python train.py --color_jitter=0.1 --loss="l1" --arch="unet" --init="small_normal" --grad_clip=1.0 --steps=10300 --lr_schedule="poly" --warmup_steps=200 --weight_decay=0.4
Rows from block 3 of a small image colorization model, named by matrix and row number. Rows with one number belong to one channel. Each number is 50 + 15 x the weight over its row's rms, rounded and kept within 0 to 99. All counts start at 0. After the name is the row's rms in percent of the matrix's.
Before each channel's rows are labels from the 100 images, of 14848, where the channel reaches its highest value: "peak at" is the part of the image that holds the peak. Only what is clearly more common there than usual is listed. The data: crops of objects in photos (Visual Genome). In brackets: how many of the 100.
# convs0: first 3x3 conv (model.mid.0.convs.0.weight, 144x144x3x3, each kernel summed), inputs 0-143
# convs1: second 3x3 conv (model.mid.0.convs.1.weight, 144x144x3x3, transposed, each kernel summed), outputs 0-143

peak at: top right (32); bottom right (31)
convs0.135 091:51 62 52 51 73 51 62 56 61 64 55 59 53 60 52 53 50 54 65 49 52 51 51 50 56 55 58 56 57 50 89 52 66 56 49 61 60 53 51 53 53 53 57 84 87 54 57 57 51 81 61 56 50 52 56 58 58 61 54 54 54 51 56 53 51 54 51 54 53 54 53 55 57 77 53 52 54 68 75 54 74 80 59 54 99 52 58 59 57 53 99 51 51 55 60 55 51 61 54 49 54 58 51 68 52 54 57 56 53 56 89 52 99 51 54 53 58 53 54 99 97 52 54 55 53 56 64 56 52 74 76 57 55 57 69 53 59 58 53 69 54 54 56 53
convs1.135 031:58 56 58 56 35 72 46 19 25 36 42 46 42 64 48 61 53 51 75 43 38 55 42 36 40 12 59 44 43 25 48 31 52 32 26 50 38 56 58 48 49 45 50 57 14 39 43 49 57 32 67 52 60 60 78 56 78 51 58 59 79 76 49 80 74 55 73 62 62 80 78 59 41 38 58 14 34 36 48 42 54 50 37 35 43 55 62 38 21 25 17 45 40 39 61 47 43 58 31 43 27 61 52 54 51 01 55 42 62 54 42 57 36 50 47 62 46 62 47 46 56 69 62 50 50 55 34 47 39 38 52 63 58 51 19 43 35 45 55 16 62 45 40 36

peak at: bottom right (28)
convs0.4 107:49 56 51 52 59 53 57 39 53 88 67 60 39 66 52 46 51 57 58 50 56 51 50 53 45 43 56 55 48 50 72 49 44 59 48 47 48 52 51 52 50 60 49 66 72 52 51 56 51 56 58 52 50 53 60 51 47 39 49 54 55 52 56 57 55 51 54 48 52 78 53 52 65 97 57 53 58 98 81 56 84 76 76 61 73 53 63 70 66 55 85 48 50 39 46 49 51 69 54 48 52 52 49 42 52 58 60 52 55 72 87 54 54 51 60 54 77 51 56 99 94 49 65 63 56 62 68 64 53 80 60 69 66 60 94 55 68 73 55 86 55 59 62 57
convs1.4 091:64 63 67 70 64 79 68 46 37 35 42 51 43 53 65 71 79 61 57 39 35 45 44 41 35 32 59 38 47 35 47 38 49 27 36 57 45 28 56 49 45 60 46 65 19 47 39 47 41 29 42 51 64 51 82 65 56 68 69 54 64 76 68 69 70 59 68 66 67 55 83 64 28 30 47 58 26 38 46 27 45 48 24 27 47 47 45 13 21 15 38 33 25 49 58 44 56 51 31 34 37 55 49 49 50 28 61 42 56 53 43 49 37 50 75 48 34 44 41 44 61 61 47 47 44 49 55 48 27 26 41 31 33 41 20 26 31 30 38 32 46 35 33 48

peak at: bottom right (39)
convs0.5 106:47 61 53 53 65 53 62 49 48 70 57 58 45 57 47 46 48 63 56 48 49 51 50 51 50 47 56 60 49 50 60 49 47 63 48 53 50 54 55 58 49 55 51 66 69 55 58 53 53 48 53 70 49 56 49 56 56 47 49 59 51 59 47 53 52 56 49 52 54 67 51 53 66 92 61 55 58 87 89 60 89 82 79 58 79 57 63 88 69 60 76 51 51 45 49 47 53 70 55 49 53 67 51 51 58 63 61 52 62 62 85 61 68 54 68 57 72 57 62 99 83 54 59 75 61 58 71 77 53 76 77 73 66 63 85 63 71 78 55 82 64 55 61 65
convs1.5 057:62 52 60 62 56 91 55 46 36 39 48 49 46 68 59 60 57 55 56 47 42 52 50 45 40 39 57 48 43 28 47 45 52 23 35 66 42 37 55 52 46 52 50 68 26 47 43 52 53 34 52 52 63 51 85 57 75 58 85 64 80 86 78 75 76 75 74 58 67 69 89 71 36 22 45 24 38 35 40 35 41 52 24 34 42 50 50 32 26 19 26 44 49 48 59 46 56 51 40 44 39 52 50 51 50 26 61 42 64 51 38 50 40 50 68 60 48 51 43 35 55 64 52 48 50 53 34 39 35 19 40 36 51 42 26 41 27 42 51 08 51 38 39 35

peak at: top right (44); top centre (35)
convs0.52 039:40 49 45 25 50 62 50 46 36 66 56 14 40 47 44 44 49 63 51 31 32 34 41 38 50 54 56 34 26 34 62 25 50 52 38 52 49 33 35 26 43 60 44 25 51 73 49 42 39 37 44 40 55 44 43 40 43 58 37 39 31 13 52 44 32 47 42 47 58 48 25 32 48 25 45 48 45 08 32 48 41 54 39 50 27 44 40 38 53 49 00 45 45 41 63 32 39 61 45 43 54 48 49 54 48 49 32 47 48 44 21 44 23 52 40 48 35 50 47 12 01 32 51 48 42 52 16 38 49 42 26 30 51 52 31 52 47 48 48 11 48 49 47 46
convs1.52 038:58 44 45 36 08 19 48 85 79 57 57 55 62 23 26 42 44 21 56 40 16 35 48 24 23 51 51 45 31 47 51 31 68 68 27 47 41 45 40 46 33 50 40 43 48 43 41 31 39 52 52 48 27 48 44 61 80 80 37 44 38 39 37 31 48 73 44 77 62 92 58 63 47 64 52 76 69 57 53 46 66 75 58 62 70 60 62 64 56 63 50 34 38 50 47 42 67 47 41 36 58 42 53 54 45 35 53 43 75 54 42 61 68 51 53 60 57 54 62 81 57 60 67 50 61 63 53 51 74 64 65 85 55 60 55 65 42 53 64 53 68 59 65 58

peak at: bottom right (36)
convs0.12 099:50 59 51 50 71 50 63 52 58 84 59 54 48 59 49 50 50 55 56 48 52 52 50 52 51 50 59 55 54 50 68 51 48 55 49 54 56 53 50 52 51 57 53 67 73 52 57 51 52 51 54 56 50 55 52 55 51 52 51 56 57 50 48 52 52 54 50 53 51 61 48 57 77 99 54 53 56 74 77 56 84 93 64 58 84 51 69 66 67 52 82 50 50 46 53 49 51 62 57 50 57 62 51 53 52 55 61 54 56 68 97 54 68 53 57 54 66 55 55 99 81 53 63 56 55 62 67 58 54 85 89 64 60 61 89 55 69 71 56 75 54 58 65 56
convs1.12 042:62 55 60 63 56 80 55 38 30 40 48 50 42 79 50 59 56 62 64 45 43 53 48 40 41 29 59 48 45 38 50 38 50 30 39 63 40 46 58 52 49 54 50 62 25 46 38 49 61 27 61 49 56 52 88 64 83 56 72 70 72 85 82 91 74 71 74 64 64 74 94 65 28 34 50 23 31 30 39 40 45 50 39 35 45 50 53 36 25 35 24 45 46 48 62 46 48 53 40 42 35 53 48 54 51 18 57 39 58 50 39 52 38 48 66 61 49 50 45 40 58 59 54 49 51 54 39 43 40 28 42 38 52 46 01 39 35 45 52 21 59 38 39 38

peak at: bottom right (38)
convs0.119 091:51 60 51 51 67 51 58 51 52 64 55 56 49 54 50 51 50 54 54 50 49 52 50 50 51 49 54 55 56 50 66 50 52 53 49 51 52 52 52 50 50 55 52 61 67 54 56 56 52 54 55 55 50 54 52 54 50 51 50 56 48 51 48 51 50 53 51 51 52 55 52 55 69 99 57 53 54 83 99 57 88 78 63 56 95 54 64 61 68 53 74 50 50 51 57 47 50 63 54 51 53 64 51 56 53 52 55 54 53 61 99 54 77 53 60 56 66 53 55 99 99 59 59 57 55 59 75 63 53 82 79 60 59 60 82 58 82 58 52 83 53 59 62 57
convs1.119 036:56 51 64 61 64 69 54 42 46 44 46 46 48 76 49 58 53 51 60 48 45 52 54 40 46 31 57 50 49 44 52 45 49 28 43 66 40 44 53 54 48 48 47 62 28 48 39 48 57 30 55 50 53 54 88 95 92 73 79 75 75 74 69 93 71 79 69 84 69 81 80 70 38 36 45 27 37 31 37 42 42 48 45 40 43 46 52 41 26 40 16 45 48 49 58 47 52 54 42 46 31 49 49 53 52 24 58 40 57 49 38 52 44 53 70 58 50 53 43 38 53 60 53 47 52 49 36 42 34 19 42 37 50 42 07 34 38 45 50 22 55 38 38 39

peak at: top right (32); bottom right (31)
convs0.133 103:46 63 51 53 48 53 57 50 44 66 56 49 45 53 50 46 50 63 54 48 51 50 48 50 43 42 54 55 49 48 63 48 44 51 49 50 44 52 48 52 47 52 48 54 61 51 53 55 51 47 50 63 48 53 44 51 43 44 39 55 46 54 50 44 51 48 49 51 53 55 49 45 63 90 65 61 63 91 94 61 81 72 76 60 80 60 67 84 70 63 68 47 49 43 53 46 52 55 52 48 52 58 47 51 54 52 64 52 61 67 83 62 70 60 68 58 64 62 60 87 88 62 62 69 62 58 91 76 58 78 79 86 65 66 81 65 79 78 60 94 70 61 62 70
convs1.133 095:58 59 72 68 73 73 63 59 61 42 50 54 55 59 62 81 65 59 51 49 49 51 52 49 43 39 52 50 43 50 44 49 48 34 53 63 44 37 46 54 49 50 45 69 34 43 42 45 56 37 41 49 65 51 86 76 66 81 85 63 66 80 81 72 81 89 69 80 78 61 81 74 42 30 40 51 39 35 37 29 32 51 36 43 46 45 39 37 34 36 24 46 50 58 52 51 68 47 45 46 35 47 57 47 50 42 54 48 57 49 42 47 41 58 69 52 49 45 44 30 52 59 37 43 46 43 41 45 26 19 35 21 36 36 28 24 32 31 37 25 30 32 36 40

peak at: bottom right (41)
convs0.19 108:49 55 49 55 75 51 59 52 52 64 54 61 47 56 49 49 51 63 61 50 49 51 50 51 55 53 54 57 46 49 64 48 60 60 50 55 52 52 51 52 51 52 56 63 73 54 56 49 52 55 63 55 50 52 53 57 60 50 51 65 46 50 41 50 50 57 50 53 56 55 53 51 57 81 58 53 54 90 96 59 83 81 69 54 86 56 58 73 61 57 81 50 51 48 60 48 51 70 53 50 53 55 51 54 54 58 55 52 57 55 81 55 80 56 59 60 69 55 58 99 99 57 55 62 58 55 72 66 52 71 80 73 58 62 73 67 89 59 54 99 57 54 56 61
convs1.19 047:60 54 61 62 48 88 52 35 43 47 51 56 46 72 58 60 59 60 56 46 41 53 46 43 41 28 55 47 47 34 44 43 48 35 31 55 40 57 56 52 50 47 50 60 37 44 45 49 56 38 58 50 65 53 98 69 87 67 76 76 81 83 79 81 77 81 76 82 76 84 91 70 40 41 52 24 40 39 44 41 47 46 32 38 44 50 55 44 25 36 15 46 47 41 55 50 50 57 41 46 36 52 52 51 52 27 55 43 65 55 41 54 40 48 48 60 51 59 49 41 56 69 54 51 53 57 33 38 37 27 42 45 53 45 30 44 30 44 53 16 57 40 41 38

peak at: bottom right (49)
convs0.31 118:51 53 49 51 68 50 60 54 54 67 55 62 51 58 46 48 51 64 69 49 48 50 51 50 53 60 56 61 53 50 77 50 72 64 50 57 56 55 51 51 51 53 55 62 80 51 61 50 51 58 66 56 52 51 54 61 70 57 55 60 47 49 39 48 51 57 50 54 56 55 49 53 58 75 57 52 53 80 96 58 74 87 66 54 83 57 59 71 59 57 87 51 51 49 61 48 51 72 53 50 54 60 51 58 54 61 57 54 56 56 80 57 69 53 57 57 61 55 57 99 99 59 54 60 59 55 71 67 52 62 78 67 56 62 68 61 71 60 54 80 61 53 55 57
convs1.31 030:58 59 60 57 18 84 49 24 38 36 48 56 43 66 60 62 57 60 65 44 41 52 42 36 34 24 56 45 44 20 49 36 46 31 26 47 37 65 59 49 51 48 52 57 30 42 44 49 57 40 66 51 67 51 83 58 78 54 60 69 83 82 66 73 72 67 77 79 69 84 77 59 39 38 56 11 39 40 46 43 56 46 34 38 47 57 59 43 23 31 19 39 43 36 56 47 45 57 35 47 38 53 50 50 52 05 54 40 62 63 49 53 40 45 42 63 48 62 52 48 58 73 58 54 54 60 33 41 38 40 47 58 58 51 29 48 36 46 58 16 67 44 49 31

peak at: top right (25)
convs0.64 184:41 47 42 57 41 54 40 20 42 41 39 39 31 46 48 53 44 38 34 46 44 44 43 50 38 30 33 32 39 43 40 37 32 36 49 39 32 38 45 37 40 37 35 34 33 39 39 34 46 41 39 40 42 40 37 33 40 38 32 35 43 51 38 49 49 39 57 39 40 56 60 34 72 74 66 70 62 71 76 71 75 65 67 68 67 67 65 71 73 68 49 45 41 35 41 42 46 34 45 48 38 42 39 34 42 39 37 55 64 63 68 66 58 69 71 65 65 66 69 70 67 66 69 64 63 68 71 73 64 76 73 70 69 74 76 76 78 69 66 75 72 72 72 73
convs1.64 237:66 54 65 70 75 67 73 62 56 50 54 54 58 60 55 58 57 57 47 54 57 52 55 56 52 49 49 59 44 61 52 51 46 52 66 52 49 62 42 51 52 45 51 57 53 48 42 47 60 48 38 55 62 55 77 79 77 71 83 79 78 79 82 75 75 93 85 90 83 80 79 93 34 46 30 58 48 42 22 37 29 52 48 47 48 33 32 40 46 55 46 57 55 54 45 55 74 44 56 51 38 43 63 50 50 61 47 50 48 47 42 40 58 62 57 50 53 41 49 48 41 51 33 45 48 39 50 38 27 34 32 36 37 30 29 26 33 44 34 42 27 31 34 42

peak at: bottom right (41)
convs0.25 108:48 55 49 52 75 51 63 48 48 68 53 56 44 52 48 50 50 57 55 49 48 51 50 50 51 47 52 55 45 49 62 49 51 54 50 50 50 52 51 52 48 53 54 60 66 50 54 50 51 53 55 55 50 54 50 55 53 47 49 55 46 51 48 51 52 54 51 52 53 60 51 49 63 93 60 55 58 98 95 58 86 83 77 58 90 55 62 73 65 56 74 50 49 48 55 50 51 64 51 50 53 58 49 50 52 56 55 48 58 59 90 56 71 56 65 56 68 57 60 99 98 59 57 66 58 60 76 66 54 81 87 69 63 68 78 58 68 67 57 77 61 59 62 59
convs1.25 061:58 57 60 61 57 86 59 48 48 52 54 56 50 81 57 58 60 64 51 51 45 51 51 45 38 38 51 49 49 43 49 44 46 35 42 60 44 47 52 52 49 50 49 58 41 47 46 50 55 40 54 50 63 51 99 84 91 73 78 78 76 83 80 80 73 85 75 75 69 99 89 81 39 35 47 31 43 39 43 42 42 51 38 43 45 51 52 40 36 38 25 44 49 46 53 49 54 53 41 49 41 50 50 52 52 31 55 43 59 50 42 50 42 50 55 67 56 53 47 41 49 64 51 50 51 53 33 38 40 24 38 37 51 44 17 38 37 46 51 25 53 35 42 33