A small image colorization model, trained from scratch.
Training: adamw at rate 0.0022, 10300 steps, batches of 256.
Rows from block 3 of a small image colorization model, named by matrix and row number. Rows with one number belong to one channel. Each number is 128 + 24 x the weight over its row's rms, rounded and kept within 0 to 255. All counts start at 0.
After each channel's rows are labels from the 100 images, of 14848, where the channel reaches its highest value: "place" is the part of the image that holds the peak. Only what is clearly more common there than usual is listed. The data: crops of objects in photos (Visual Genome). In brackets: how many of the 100.
# convs0: first 3x3 conv (model.mid.0.convs.0.weight, 144x144x3x3, each kernel summed), inputs 0-143
# convs1: second 3x3 conv (model.mid.0.convs.1.weight, 144x144x3x3, transposed, each kernel summed), outputs 0-143

convs0.15 [123 154 127 127 122 127 133 125 120 137 126 144 110 124 129 136 131 142 124 123 126 125 124 129 125 108 132 129 136 127 133 129 123 129 124 124 134 128 129 128 123 130 130 127 134 129 122 135 130 132 125 146 125 135 115 115  99 139 108 130 118 119 122 124 126 128 126 134 134 129 116 116 156 182 156 145 147 185 199 147 172 163 158 145 197 147 149 182 159 148 150 125 123 126 137 127 130 143 129 126 125 138 120 133 126 123 139 128 144 153 182 146 143 143 153 142 163 137 147 202 203 157 145 150 147 143 186 177 139 164 186 164 148 164 186 157 179 161 142 189 155 143 146 164]
convs1.15 [151 145 154 164 177 175 158 135 134 115 120 131 135 149 146 168 145 160 121 127 129 132 129 126 122 121 128 127 126 126 124 128 118 106 130 145 117 121 126 129 134 127 125 159  85 119 113 122 133 104 117 131 161 130 178 170 172 173 173 162 157 173 167 176 172 177 170 165 172 164 176 166 112 105 111 146 102 104 105 109 105 124 103 107 114 121 115 103  94 107  96 112 124 131 126 130 153 124 122 113 100 124 148 124 130 120 133 128 142 122 112 121 106 146 164 133 115 127 108  90 127 154 117 125 111 124 112 113  87  89 106  80 105 108  84  93 112 102 116  97 108 108 101 108]
place: bottom right (39)

convs0.72 [123 132 132 137 134 152 138 108  98 154 118 135 113 140 130 121 131 147  97 132 129 135 126 119 116 102 102 147 114 138 126 123  82 124 128 114 104 151 128 120 123 121 107 126 120 120 117 122 127  98 107 134 125 127 118 129 115  89 104 145 133 148 121 124 146 105 142 111 117 150 144 122 154 171 160 160 157 172 172 166 173 156 156 158 162 165 158 172 165 164 124 130 133 101 115 123 140 140 123 129 116 114 132 108 152 152 119 124 141 145 163 151 159 150 152 146 157 143 153 184 160 139 151 148 157 148 171 168 152 168 162 159 166 166 172 164 166 169 154 177 160 163 158 175]
convs1.72 [148 143 158 166 168 156 144 149 151 129 140 156 146 112 153 167 163 147 119 139 146 130 134 141 127 107 124 136 125 139 117 138 117 115 141 109 114 137 106 135 133 116 117 169 120 118 114 119 147 120  99 127 137 138 181 163 157 181 174 151 154 168 181 162 169 201 171 178 177 168 184 168 118 123  94 166 125 114  91 117 102 129 122 116 120  96  96 105 120 128 105 127 123 132 118 141 154 122 139 122  88 123 154 119 119 152 122 140 127 126 119 107 129 137 154 127 130 113 127 119 122 138  92 120 111 108 130 115  86 104 102 100  98 105 108 102 111 102  97 122  96 106 112 110]
place: bottom right (36); bottom left (26)

convs0.74 [123 154 127 131 110 130 140 128 114 135 125 116 114 125 125 133 126 141 121 126 129 128 125 133 121 114 128 133 133 123 131 127 103 127 125 127 121 129 125 131 126 130 127 152 149 131 131 129 130 125 119 137 125 133 118 131 107 115 116 129 112 126 119 122 126 127 126 126 128 134 122 113 145 186 145 138 145 183 211 147 196 185 153 141 186 135 150 157 182 136 152 125 128 112 125 123 130 142 126 123 127 142 124 124 132 132 138 130 140 144 182 136 162 137 146 139 163 134 138 220 205 151 141 143 137 142 167 157 141 175 184 159 148 162 191 152 183 150 134 179 139 144 145 148]
convs1.74 [140 135 152 150 194 169 148 141 140 127 128 129 137 152 146 153 136 139 121 131 122 131 131 125 119 123 127 132 130 129 125 129 124 116 133 145 122 112 128 129 129 129 122 160  97 124 126 116 132 116 123 134 163 133 195 192 175 169 172 181 163 180 165 182 172 198 167 173 166 173 175 177 115 109 112 128 112 106 110 114 110 128 115 116 117 122 119 115 102 110  97 116 128 127 124 129 150 125 122 127 108 128 140 128 128 125 131 130 143 119 119 123 114 139 160 137 125 124 115  98 125 140 121 125 116 128 112 115  97  81 106  79 115 110  85  96 106 110 120  77 109 106 108 105]
place: top right (33); bottom right (32)

convs0.107 [130 182 140 135 165 132 149 138 154 128 139 131 135 144 135 141 136 148 173 134 212 138 132 144 149 153 144 150 134 129 154 134 185 139 129 181 147 131 145 139 139 157 147 176 145 147 150 157 135 181 140 153 135 133 140 151 157 201 143 142 123 143 143 134 145 134 138 140 146 129 146 142 135 168 130 129 127 121 140 133 136 172 133 134 195 130 131 149 141 129  78 140 132 137 200 131 129 159 134 135 134 158 130 161 141 134 192 136 131 135 162 137 160 131 135 126 132 138 136  66 185 139 135 139 127 135 123 129 126 152 178 124 134 133 139 137 147 134 134 108 135 126 130 135]
convs1.107 [140 144 142 139 124 179 139 120 124 119 112 139 115 167 135 136 155 142 117 124 146 135 131 131  73  98 115 123 112 126 111 119  98  83 143 100 100 122 120 118 129 124 123 160  71 120 107  90 148  99 126 113 139 132 178 145 171 111 117 150 148 139 116 159 180 160 127 174 162 201 159 109 104 119 125  89 113 124 129 111 130 133  95 116 101 133 128 109  79  95  55 119 127 101 115 115 157 137 102 121  93 115 127  99 133 115 129 102 146 129 121 137  93 141 133 147 125 131 114 144 113 148 136 145 133 156  87 109 141  66 115  98 108 111  92 112  98 115 104  98 116 121 103 114]
place: bottom right (44)

convs0.88 [130 146 130 132 161 128 150 141 159 169 140 147 134 143 131 135 128 136 154 126 131 128 128 128 139 139 145 137 149 127 188 130 159 143 128 143 148 133 128 132 132 134 142 177 196 135 148 137 131 158 151 138 128 132 137 141 150 153 135 137 139 129 133 134 129 138 130 134 135 136 133 144 147 177 135 132 135 156 192 135 160 180 147 136 177 132 143 143 140 132 194 128 129 136 145 138 128 156 137 128 139 155 130 149 134 136 139 141 133 146 191 132 194 132 136 133 140 133 133 255 183 138 136 136 135 136 156 142 131 155 169 136 140 143 153 138 150 141 133 153 134 133 138 134]
convs1.88 [141 128 144 133  70 150 109  88  87 102 117 128 113 138 118 139 131 140 169 118 112 135 114 106 107  60 146 130 112  98 129 102 124  98  88 118 102 149 159 133 126 119 129 143  85 113 120 128 143 103 159 133 150 138 162 126 156 110 136 140 162 165 119 172 163 121 174 141 147 186 161 134 110 117 144  72  96 101 127 124 139 130 110 102 128 132 145 115  81  93  69 114 113 109 157 122 116 149 109 125  96 145 120 128 131  60 132 119 139 135 117 137 107 129 126 148 135 143 122 128 151 155 147 130 129 138 106 112 115 123 135 169 144 128  72 131 105 128 146  75 170 122 115 101]
place: top right (30)

convs0.54 [135 172 135 139 161 131 144 146 157 146 140 154 150 142 135 134 132 145 163 129 134 129 129 133 145 161 147 145 166 129 174 130 182 146 130 162 154 142 135 137 141 135 144 201 176 153 158 148 133 160 164 156 127 136 138 157 168 172 140 146 141 141 152 136 133 146 133 142 144 138 150 146 141 168 140 133 134 141 172 138 145 165 146 134 156 135 143 149 143 136 146 131 130 145 176 150 132 167 139 128 138 166 132 163 144 140 141 152 135 138 172 133 175 138 138 133 135 134 136 237 167 166 137 142 137 136 148 146 132 151 173 139 139 143 146 153 155 140 134 143 141 132 137 136]
convs1.54 [134 117 138 120  39 127 103  79 113 101 124 132 128 150 105 134 124 118 127 151 134 145 144 140 105  45 131 143 109 128 118 137  99  91 134  96  98 148 154 119 127 111 122 160  72 110 113 105 131 105 139 114 141 140 133 124 147  95  88 141 135 140  78 156 156  82 131 111 135 174 151 116 111 128 137  75 105 120 120 119 138 146 117 108 128 127 131 116  99 103  33 118 132 105 140 114 123 139 115 135  65 127 111 108 129  85 133 113 141 130 108 133 106 113 147 142 136 144 121 116 128 157 129 134 131 143 112 127  97  99 154 123 135 109  91 115  95 118 127  94 137 112 105 140]
place: top right (25)

convs0.26 [125 143 122 133 111 138 124 126 118 152 123 135 123 122 126 124 131 146 124 123 121 126 123 124 122 117 129 133 126 123 129 136  90 135 122 125 123 143 129 132 130 128 123 130 128 135 135 128 130 122 115 154 123 134 131 130 111 114 114 127 120 131 127 131 132 126 127 129 135 141 129 115 159 185 160 156 155 178 188 156 185 157 166 149 178 153 153 182 170 153 153 125 127 119 130 119 135 126 129 124 127 138 124 119 142 134 140 133 150 153 186 149 157 142 161 152 173 143 152 173 167 150 149 159 155 148 177 178 147 174 163 164 158 162 185 159 185 169 144 186 157 158 154 175]
convs1.26 [165 140 150 154 160 166 155 143 141 129 128 140 140 131 148 151 149 142 126 129 127 126 128 128 127 119 124 121 121 126 119 128 130  99 125 136 122 145 130 129 133 127 126 148 115 121 121 135 133 122 122 132 147 130 192 165 186 188 184 160 168 187 179 194 168 174 185 186 184 180 182 186 114 114 104 121 114 101 103 108 109 124 107 104 110 117 116 112 103 110 100 116 123 128 123 129 141 123 122 121 103 127 139 124 124 127 127 126 139 118 114 122 120 134 146 135 118 123 120 113 118 147 121 128 116 132 111 109 109  96  99 115 120 102  88 105  96 105 118 101  99 104 107 103]
place: bottom right (52)

convs0.106 [133 155 134 136 198 131 148 145 165 127 143 130 138 143 136 141 135 145 159 136 160 138 129 153 164 156 157 143 125 130 143 132 187 138 132 180 175 129 140 135 137 150 171 166 145 153 154 159 134 202 151 140 129 140 146 146 155 201 142 141 123 137 142 137 145 143 139 143 143 136 150 143 131 156 132 132 127 116 146 129 164 192 132 131 165 129 131 141 141 128  74 137 133 151 205 124 131 172 132 134 139 149 131 187 143 132 168 137 136 134 156 132 150 135 135 127 131 139 131  97 165 136 136 135 130 134 119 128 129 163 181 120 135 133 135 148 150 128 131  85 134 120 138 132]
convs1.106 [137 150 138 118  84 146 130  97 124 110 130 133 115 116 129 137 144 130 111 141 140 133 148 129  92  67 113 133 109 139  94 121  95  70 139  83  95 138 138 118 131 136 126 154  70 137  99  83 136 110 118  99 141 126 148 132 141 103  82 137 126 129  88 141 164  92  96 167 148 211 137 105 120 126 124 106 119 129 123 113 152 133  95 106 118 125 133 112 102 103  33 110 126  86 115  86 145 117 103 126  76 116 124 107 124 147 123 103 126 134 117 139 102 118 132 125 130 142 131 122 111 144 149 131 127 147  97 121 112  90 143 117 120 104  99 122 100 107 106  95 123 120  84 128]
place: bottom right (34)

convs0.30 [129 147 129 133 129 138 127 127 125 148 133 144 128 122 135 129 125 139 128 125 128 127 125 131 129 124 136 135 136 125 139 129 113 137 123 133 127 145 134 133 134 127 128 134 132 134 140 138 134 122 133 156 125 136 125 125 116 119 116 128 125 126 136 129 129 130 127 130 131 136 129 120 156 200 162 148 154 185 182 152 174 167 167 148 185 144 155 177 172 148 139 126 127 123 136 129 130 126 137 124 134 152 127 131 139 132 138 130 144 150 188 146 155 143 164 150 177 140 147 205 172 167 153 158 148 149 167 179 140 179 158 165 163 163 180 158 176 159 142 193 147 153 154 161]
convs1.30 [145 127 163 154 173 161 151 155 149 144 134 133 149 148 139 160 145 142 114 134 129 134 138 126 117 125 125 136 122 134 125 131 129 113 138 145 121 140 123 133 128 125 126 150 127 126 121 121 137 129 121 133 130 136 184 220 196 170 185 179 166 162 157 189 169 191 170 180 176 175 172 189 122 116 117 117 114 104 106 113 108 132 114 122 121 124 123 114 102 120  87 123 130 139 124 131 145 127 124 128 112 121 125 126 127 132 131 118 140 128 110 126 119 134 145 141 130 123 116 110 119 145 124 126 123 131 108 103 109  89 106 110 119 106  79 113  98 114 123  90 108 102 114 105]
place: bottom right (51)

convs0.125 [123 146 129 129 123 129 124 135 120 134 123 112 126 124 130 131 126 142 123 127 140 128 126 130 124 124 126 133 134 126 143 127 120 125 127 134 131 130 130 127 128 129 130 164 130 124 138 132 129 129 116 136 126 135 124 124 124 133 114 127 119 129 120 125 130 127 130 122 128 131 128 121 150 182 140 133 136 179 194 140 175 157 153 137 214 133 155 160 142 135 154 126 130 125 143 129 129 131 131 128 132 149 125 137 131 128 162 139 133 139 186 136 196 135 139 136 137 136 135 240 211 142 138 140 137 136 173 148 134 165 204 166 140 151 181 145 168 162 138 201 140 139 142 143]
convs1.125 [134 121 136 138 189 165 171 144 141 131 141 135 137 161 132 139 132 137 120 136 128 135 137 128 123 120 118 140 129 138 126 135 122 128 149 140 125 126 126 131 130 123 128 147 135 122 127 126 140 118 114 127 153 132 209 195 201 175 178 165 166 169 181 186 163 192 147 188 153 210 207 167 127 126 112 126 131 107 120 122 118 134 129 134 127 126 123 135 126 128 117 131 149 128 120 128 152 127 124 132 117 116 135 127 128 133 127 126 132 114 115 127 126 141 158 148 132 128 127 107 125 132 122 132 129 128 109 122 111  93 103  88 131 118  87 105 118 125 129  96 126  95 126  98]
place: bottom right (49)

convs0.111 [129 137 129 130 147 130 144 126 140 183 158 152 125 159 128 132 128 134 140 127 130 130 127 130 128 128 142 133 131 127 178 129 130 138 128 129 128 131 128 130 130 144 127 170 184 133 128 150 129 151 149 132 127 136 141 138 129 104 131 135 130 129 140 131 129 132 131 130 131 151 130 148 159 220 134 133 134 175 185 134 174 162 145 137 186 131 156 142 139 131 207 128 130 124 129 130 128 156 136 127 141 135 128 144 132 134 138 139 131 151 194 131 171 131 137 133 154 131 134 218 180 129 147 135 133 147 151 136 132 196 172 140 141 140 192 135 150 144 132 165 133 140 155 134]
convs1.111 [151 133 142 149 127 175 124  91  84  95 118 136 114 149 126 147 131 138 163 117 112 132 111 112 121  94 149 125 122 105 131 110 135 104  95 140 105 114 158 126 125 131 122 145  83 111 114 125 137  93 142 134 138 134 180 129 168 157 167 136 176 189 167 171 165 163 176 151 146 151 172 146 104 112 126 101  96 100 118 120 125 123 108  93 115 126 138 117  88  97  73 114 119 116 159 122 124 135 102 114 102 135 129 132 131  56 146 112 144 127 116 129  98 124 154 139 125 133 120 113 160 149 134 123 125 134 109 123  93  93 121 115 128 124  70 113  99 116 126  72 147 118 102 109]
place: bottom right (35)

convs0.80 [119 150 129 149 134 132 130 130 126 135 130 120 117 131 129 129 128 156 131 127 125 129 126 128 125 116 132 130 127 124 130 129 123 132 126 132 122 134 127 130 125 129 128 152 137 122 130 128 134 128 133 155 125 131 126 113 117 123 113 140 122 133 104 127 127 126 129 132 134 128 132 123 136 168 147 136 135 186 212 144 170 160 153 134 177 145 137 200 141 148 143 126 126 126 137 127 132 138 131 128 130 137 128 132 137 135 137 136 141 136 165 142 154 142 147 158 143 135 139 203 181 153 134 158 147 135 189 187 130 155 175 179 136 149 167 191 226 146 133 194 147 134 134 189]
convs1.80 [149 127 151 148 166 172 144 143 135 116 129 132 137 155 143 149 143 132 128 134 125 134 135 135 117 117 130 132 125 125 126 130 128 113 135 157 121 119 128 136 128 131 124 151 109 127 120 127 133 116 122 128 149 134 213 172 191 166 195 162 166 178 190 178 162 198 163 179 172 166 183 174 114 109 113 106 115 103 109 107 112 131 104 119 117 125 121 121 107 114  86 122 132 136 133 125 152 129 118 128 109 129 132 132 129 123 134 123 147 119 110 124 107 137 158 137 134 122 123  82 128 143 123 123 129 126 108 113  98  82 103 100 121 110  94 108  99 105 127  88 125 106 119 109]
place: top right (38); bottom right (37)

convs0.140 [128 151 131 140 142 133 143 117 129 155 137 144 116 139 134 130 127 144 129 127 137 129 127 131 126 122 132 136 118 126 155 128 128 137 127 124 125 134 129 132 133 138 138 142 152 142 132 132 129 129 136 135 127 138 130 140 127 118 126 143 125 136 139 130 129 140 134 131 135 150 135 130 152 195 145 140 143 188 204 149 194 153 154 141 170 138 154 164 157 139 166 129 129 120 130 123 130 139 134 127 132 135 127 130 138 135 133 129 138 150 203 139 159 135 145 145 158 133 139 200 190 143 150 147 142 153 175 165 138 189 156 161 148 150 192 154 207 148 137 193 137 151 156 154]
convs1.140 [154 131 152 154 174 158 140 138 135 115 125 128 137 154 141 152 138 135 126 129 118 132 127 125 121 105 128 127 126 124 120 125 128 113 127 147 108  97 126 132 127 131 117 155  88 125 112 116 131  93 123 131 153 133 193 178 171 160 170 157 164 180 168 178 166 173 169 165 159 163 164 160  99 102 111 125 102  96  96 112 110 125 101  99 117 118 116 103  95 102  71 115 119 131 134 125 147 125 114 118 100 125 146 128 127 110 135 129 138 123 112 121 109 124 157 133 118 120 116 102 129 140 121 118 119 126 119 118  86  80 115  78 106 105  81  91  97 101 114  74 102 104  97 115]
place: top right (31); bottom right (28)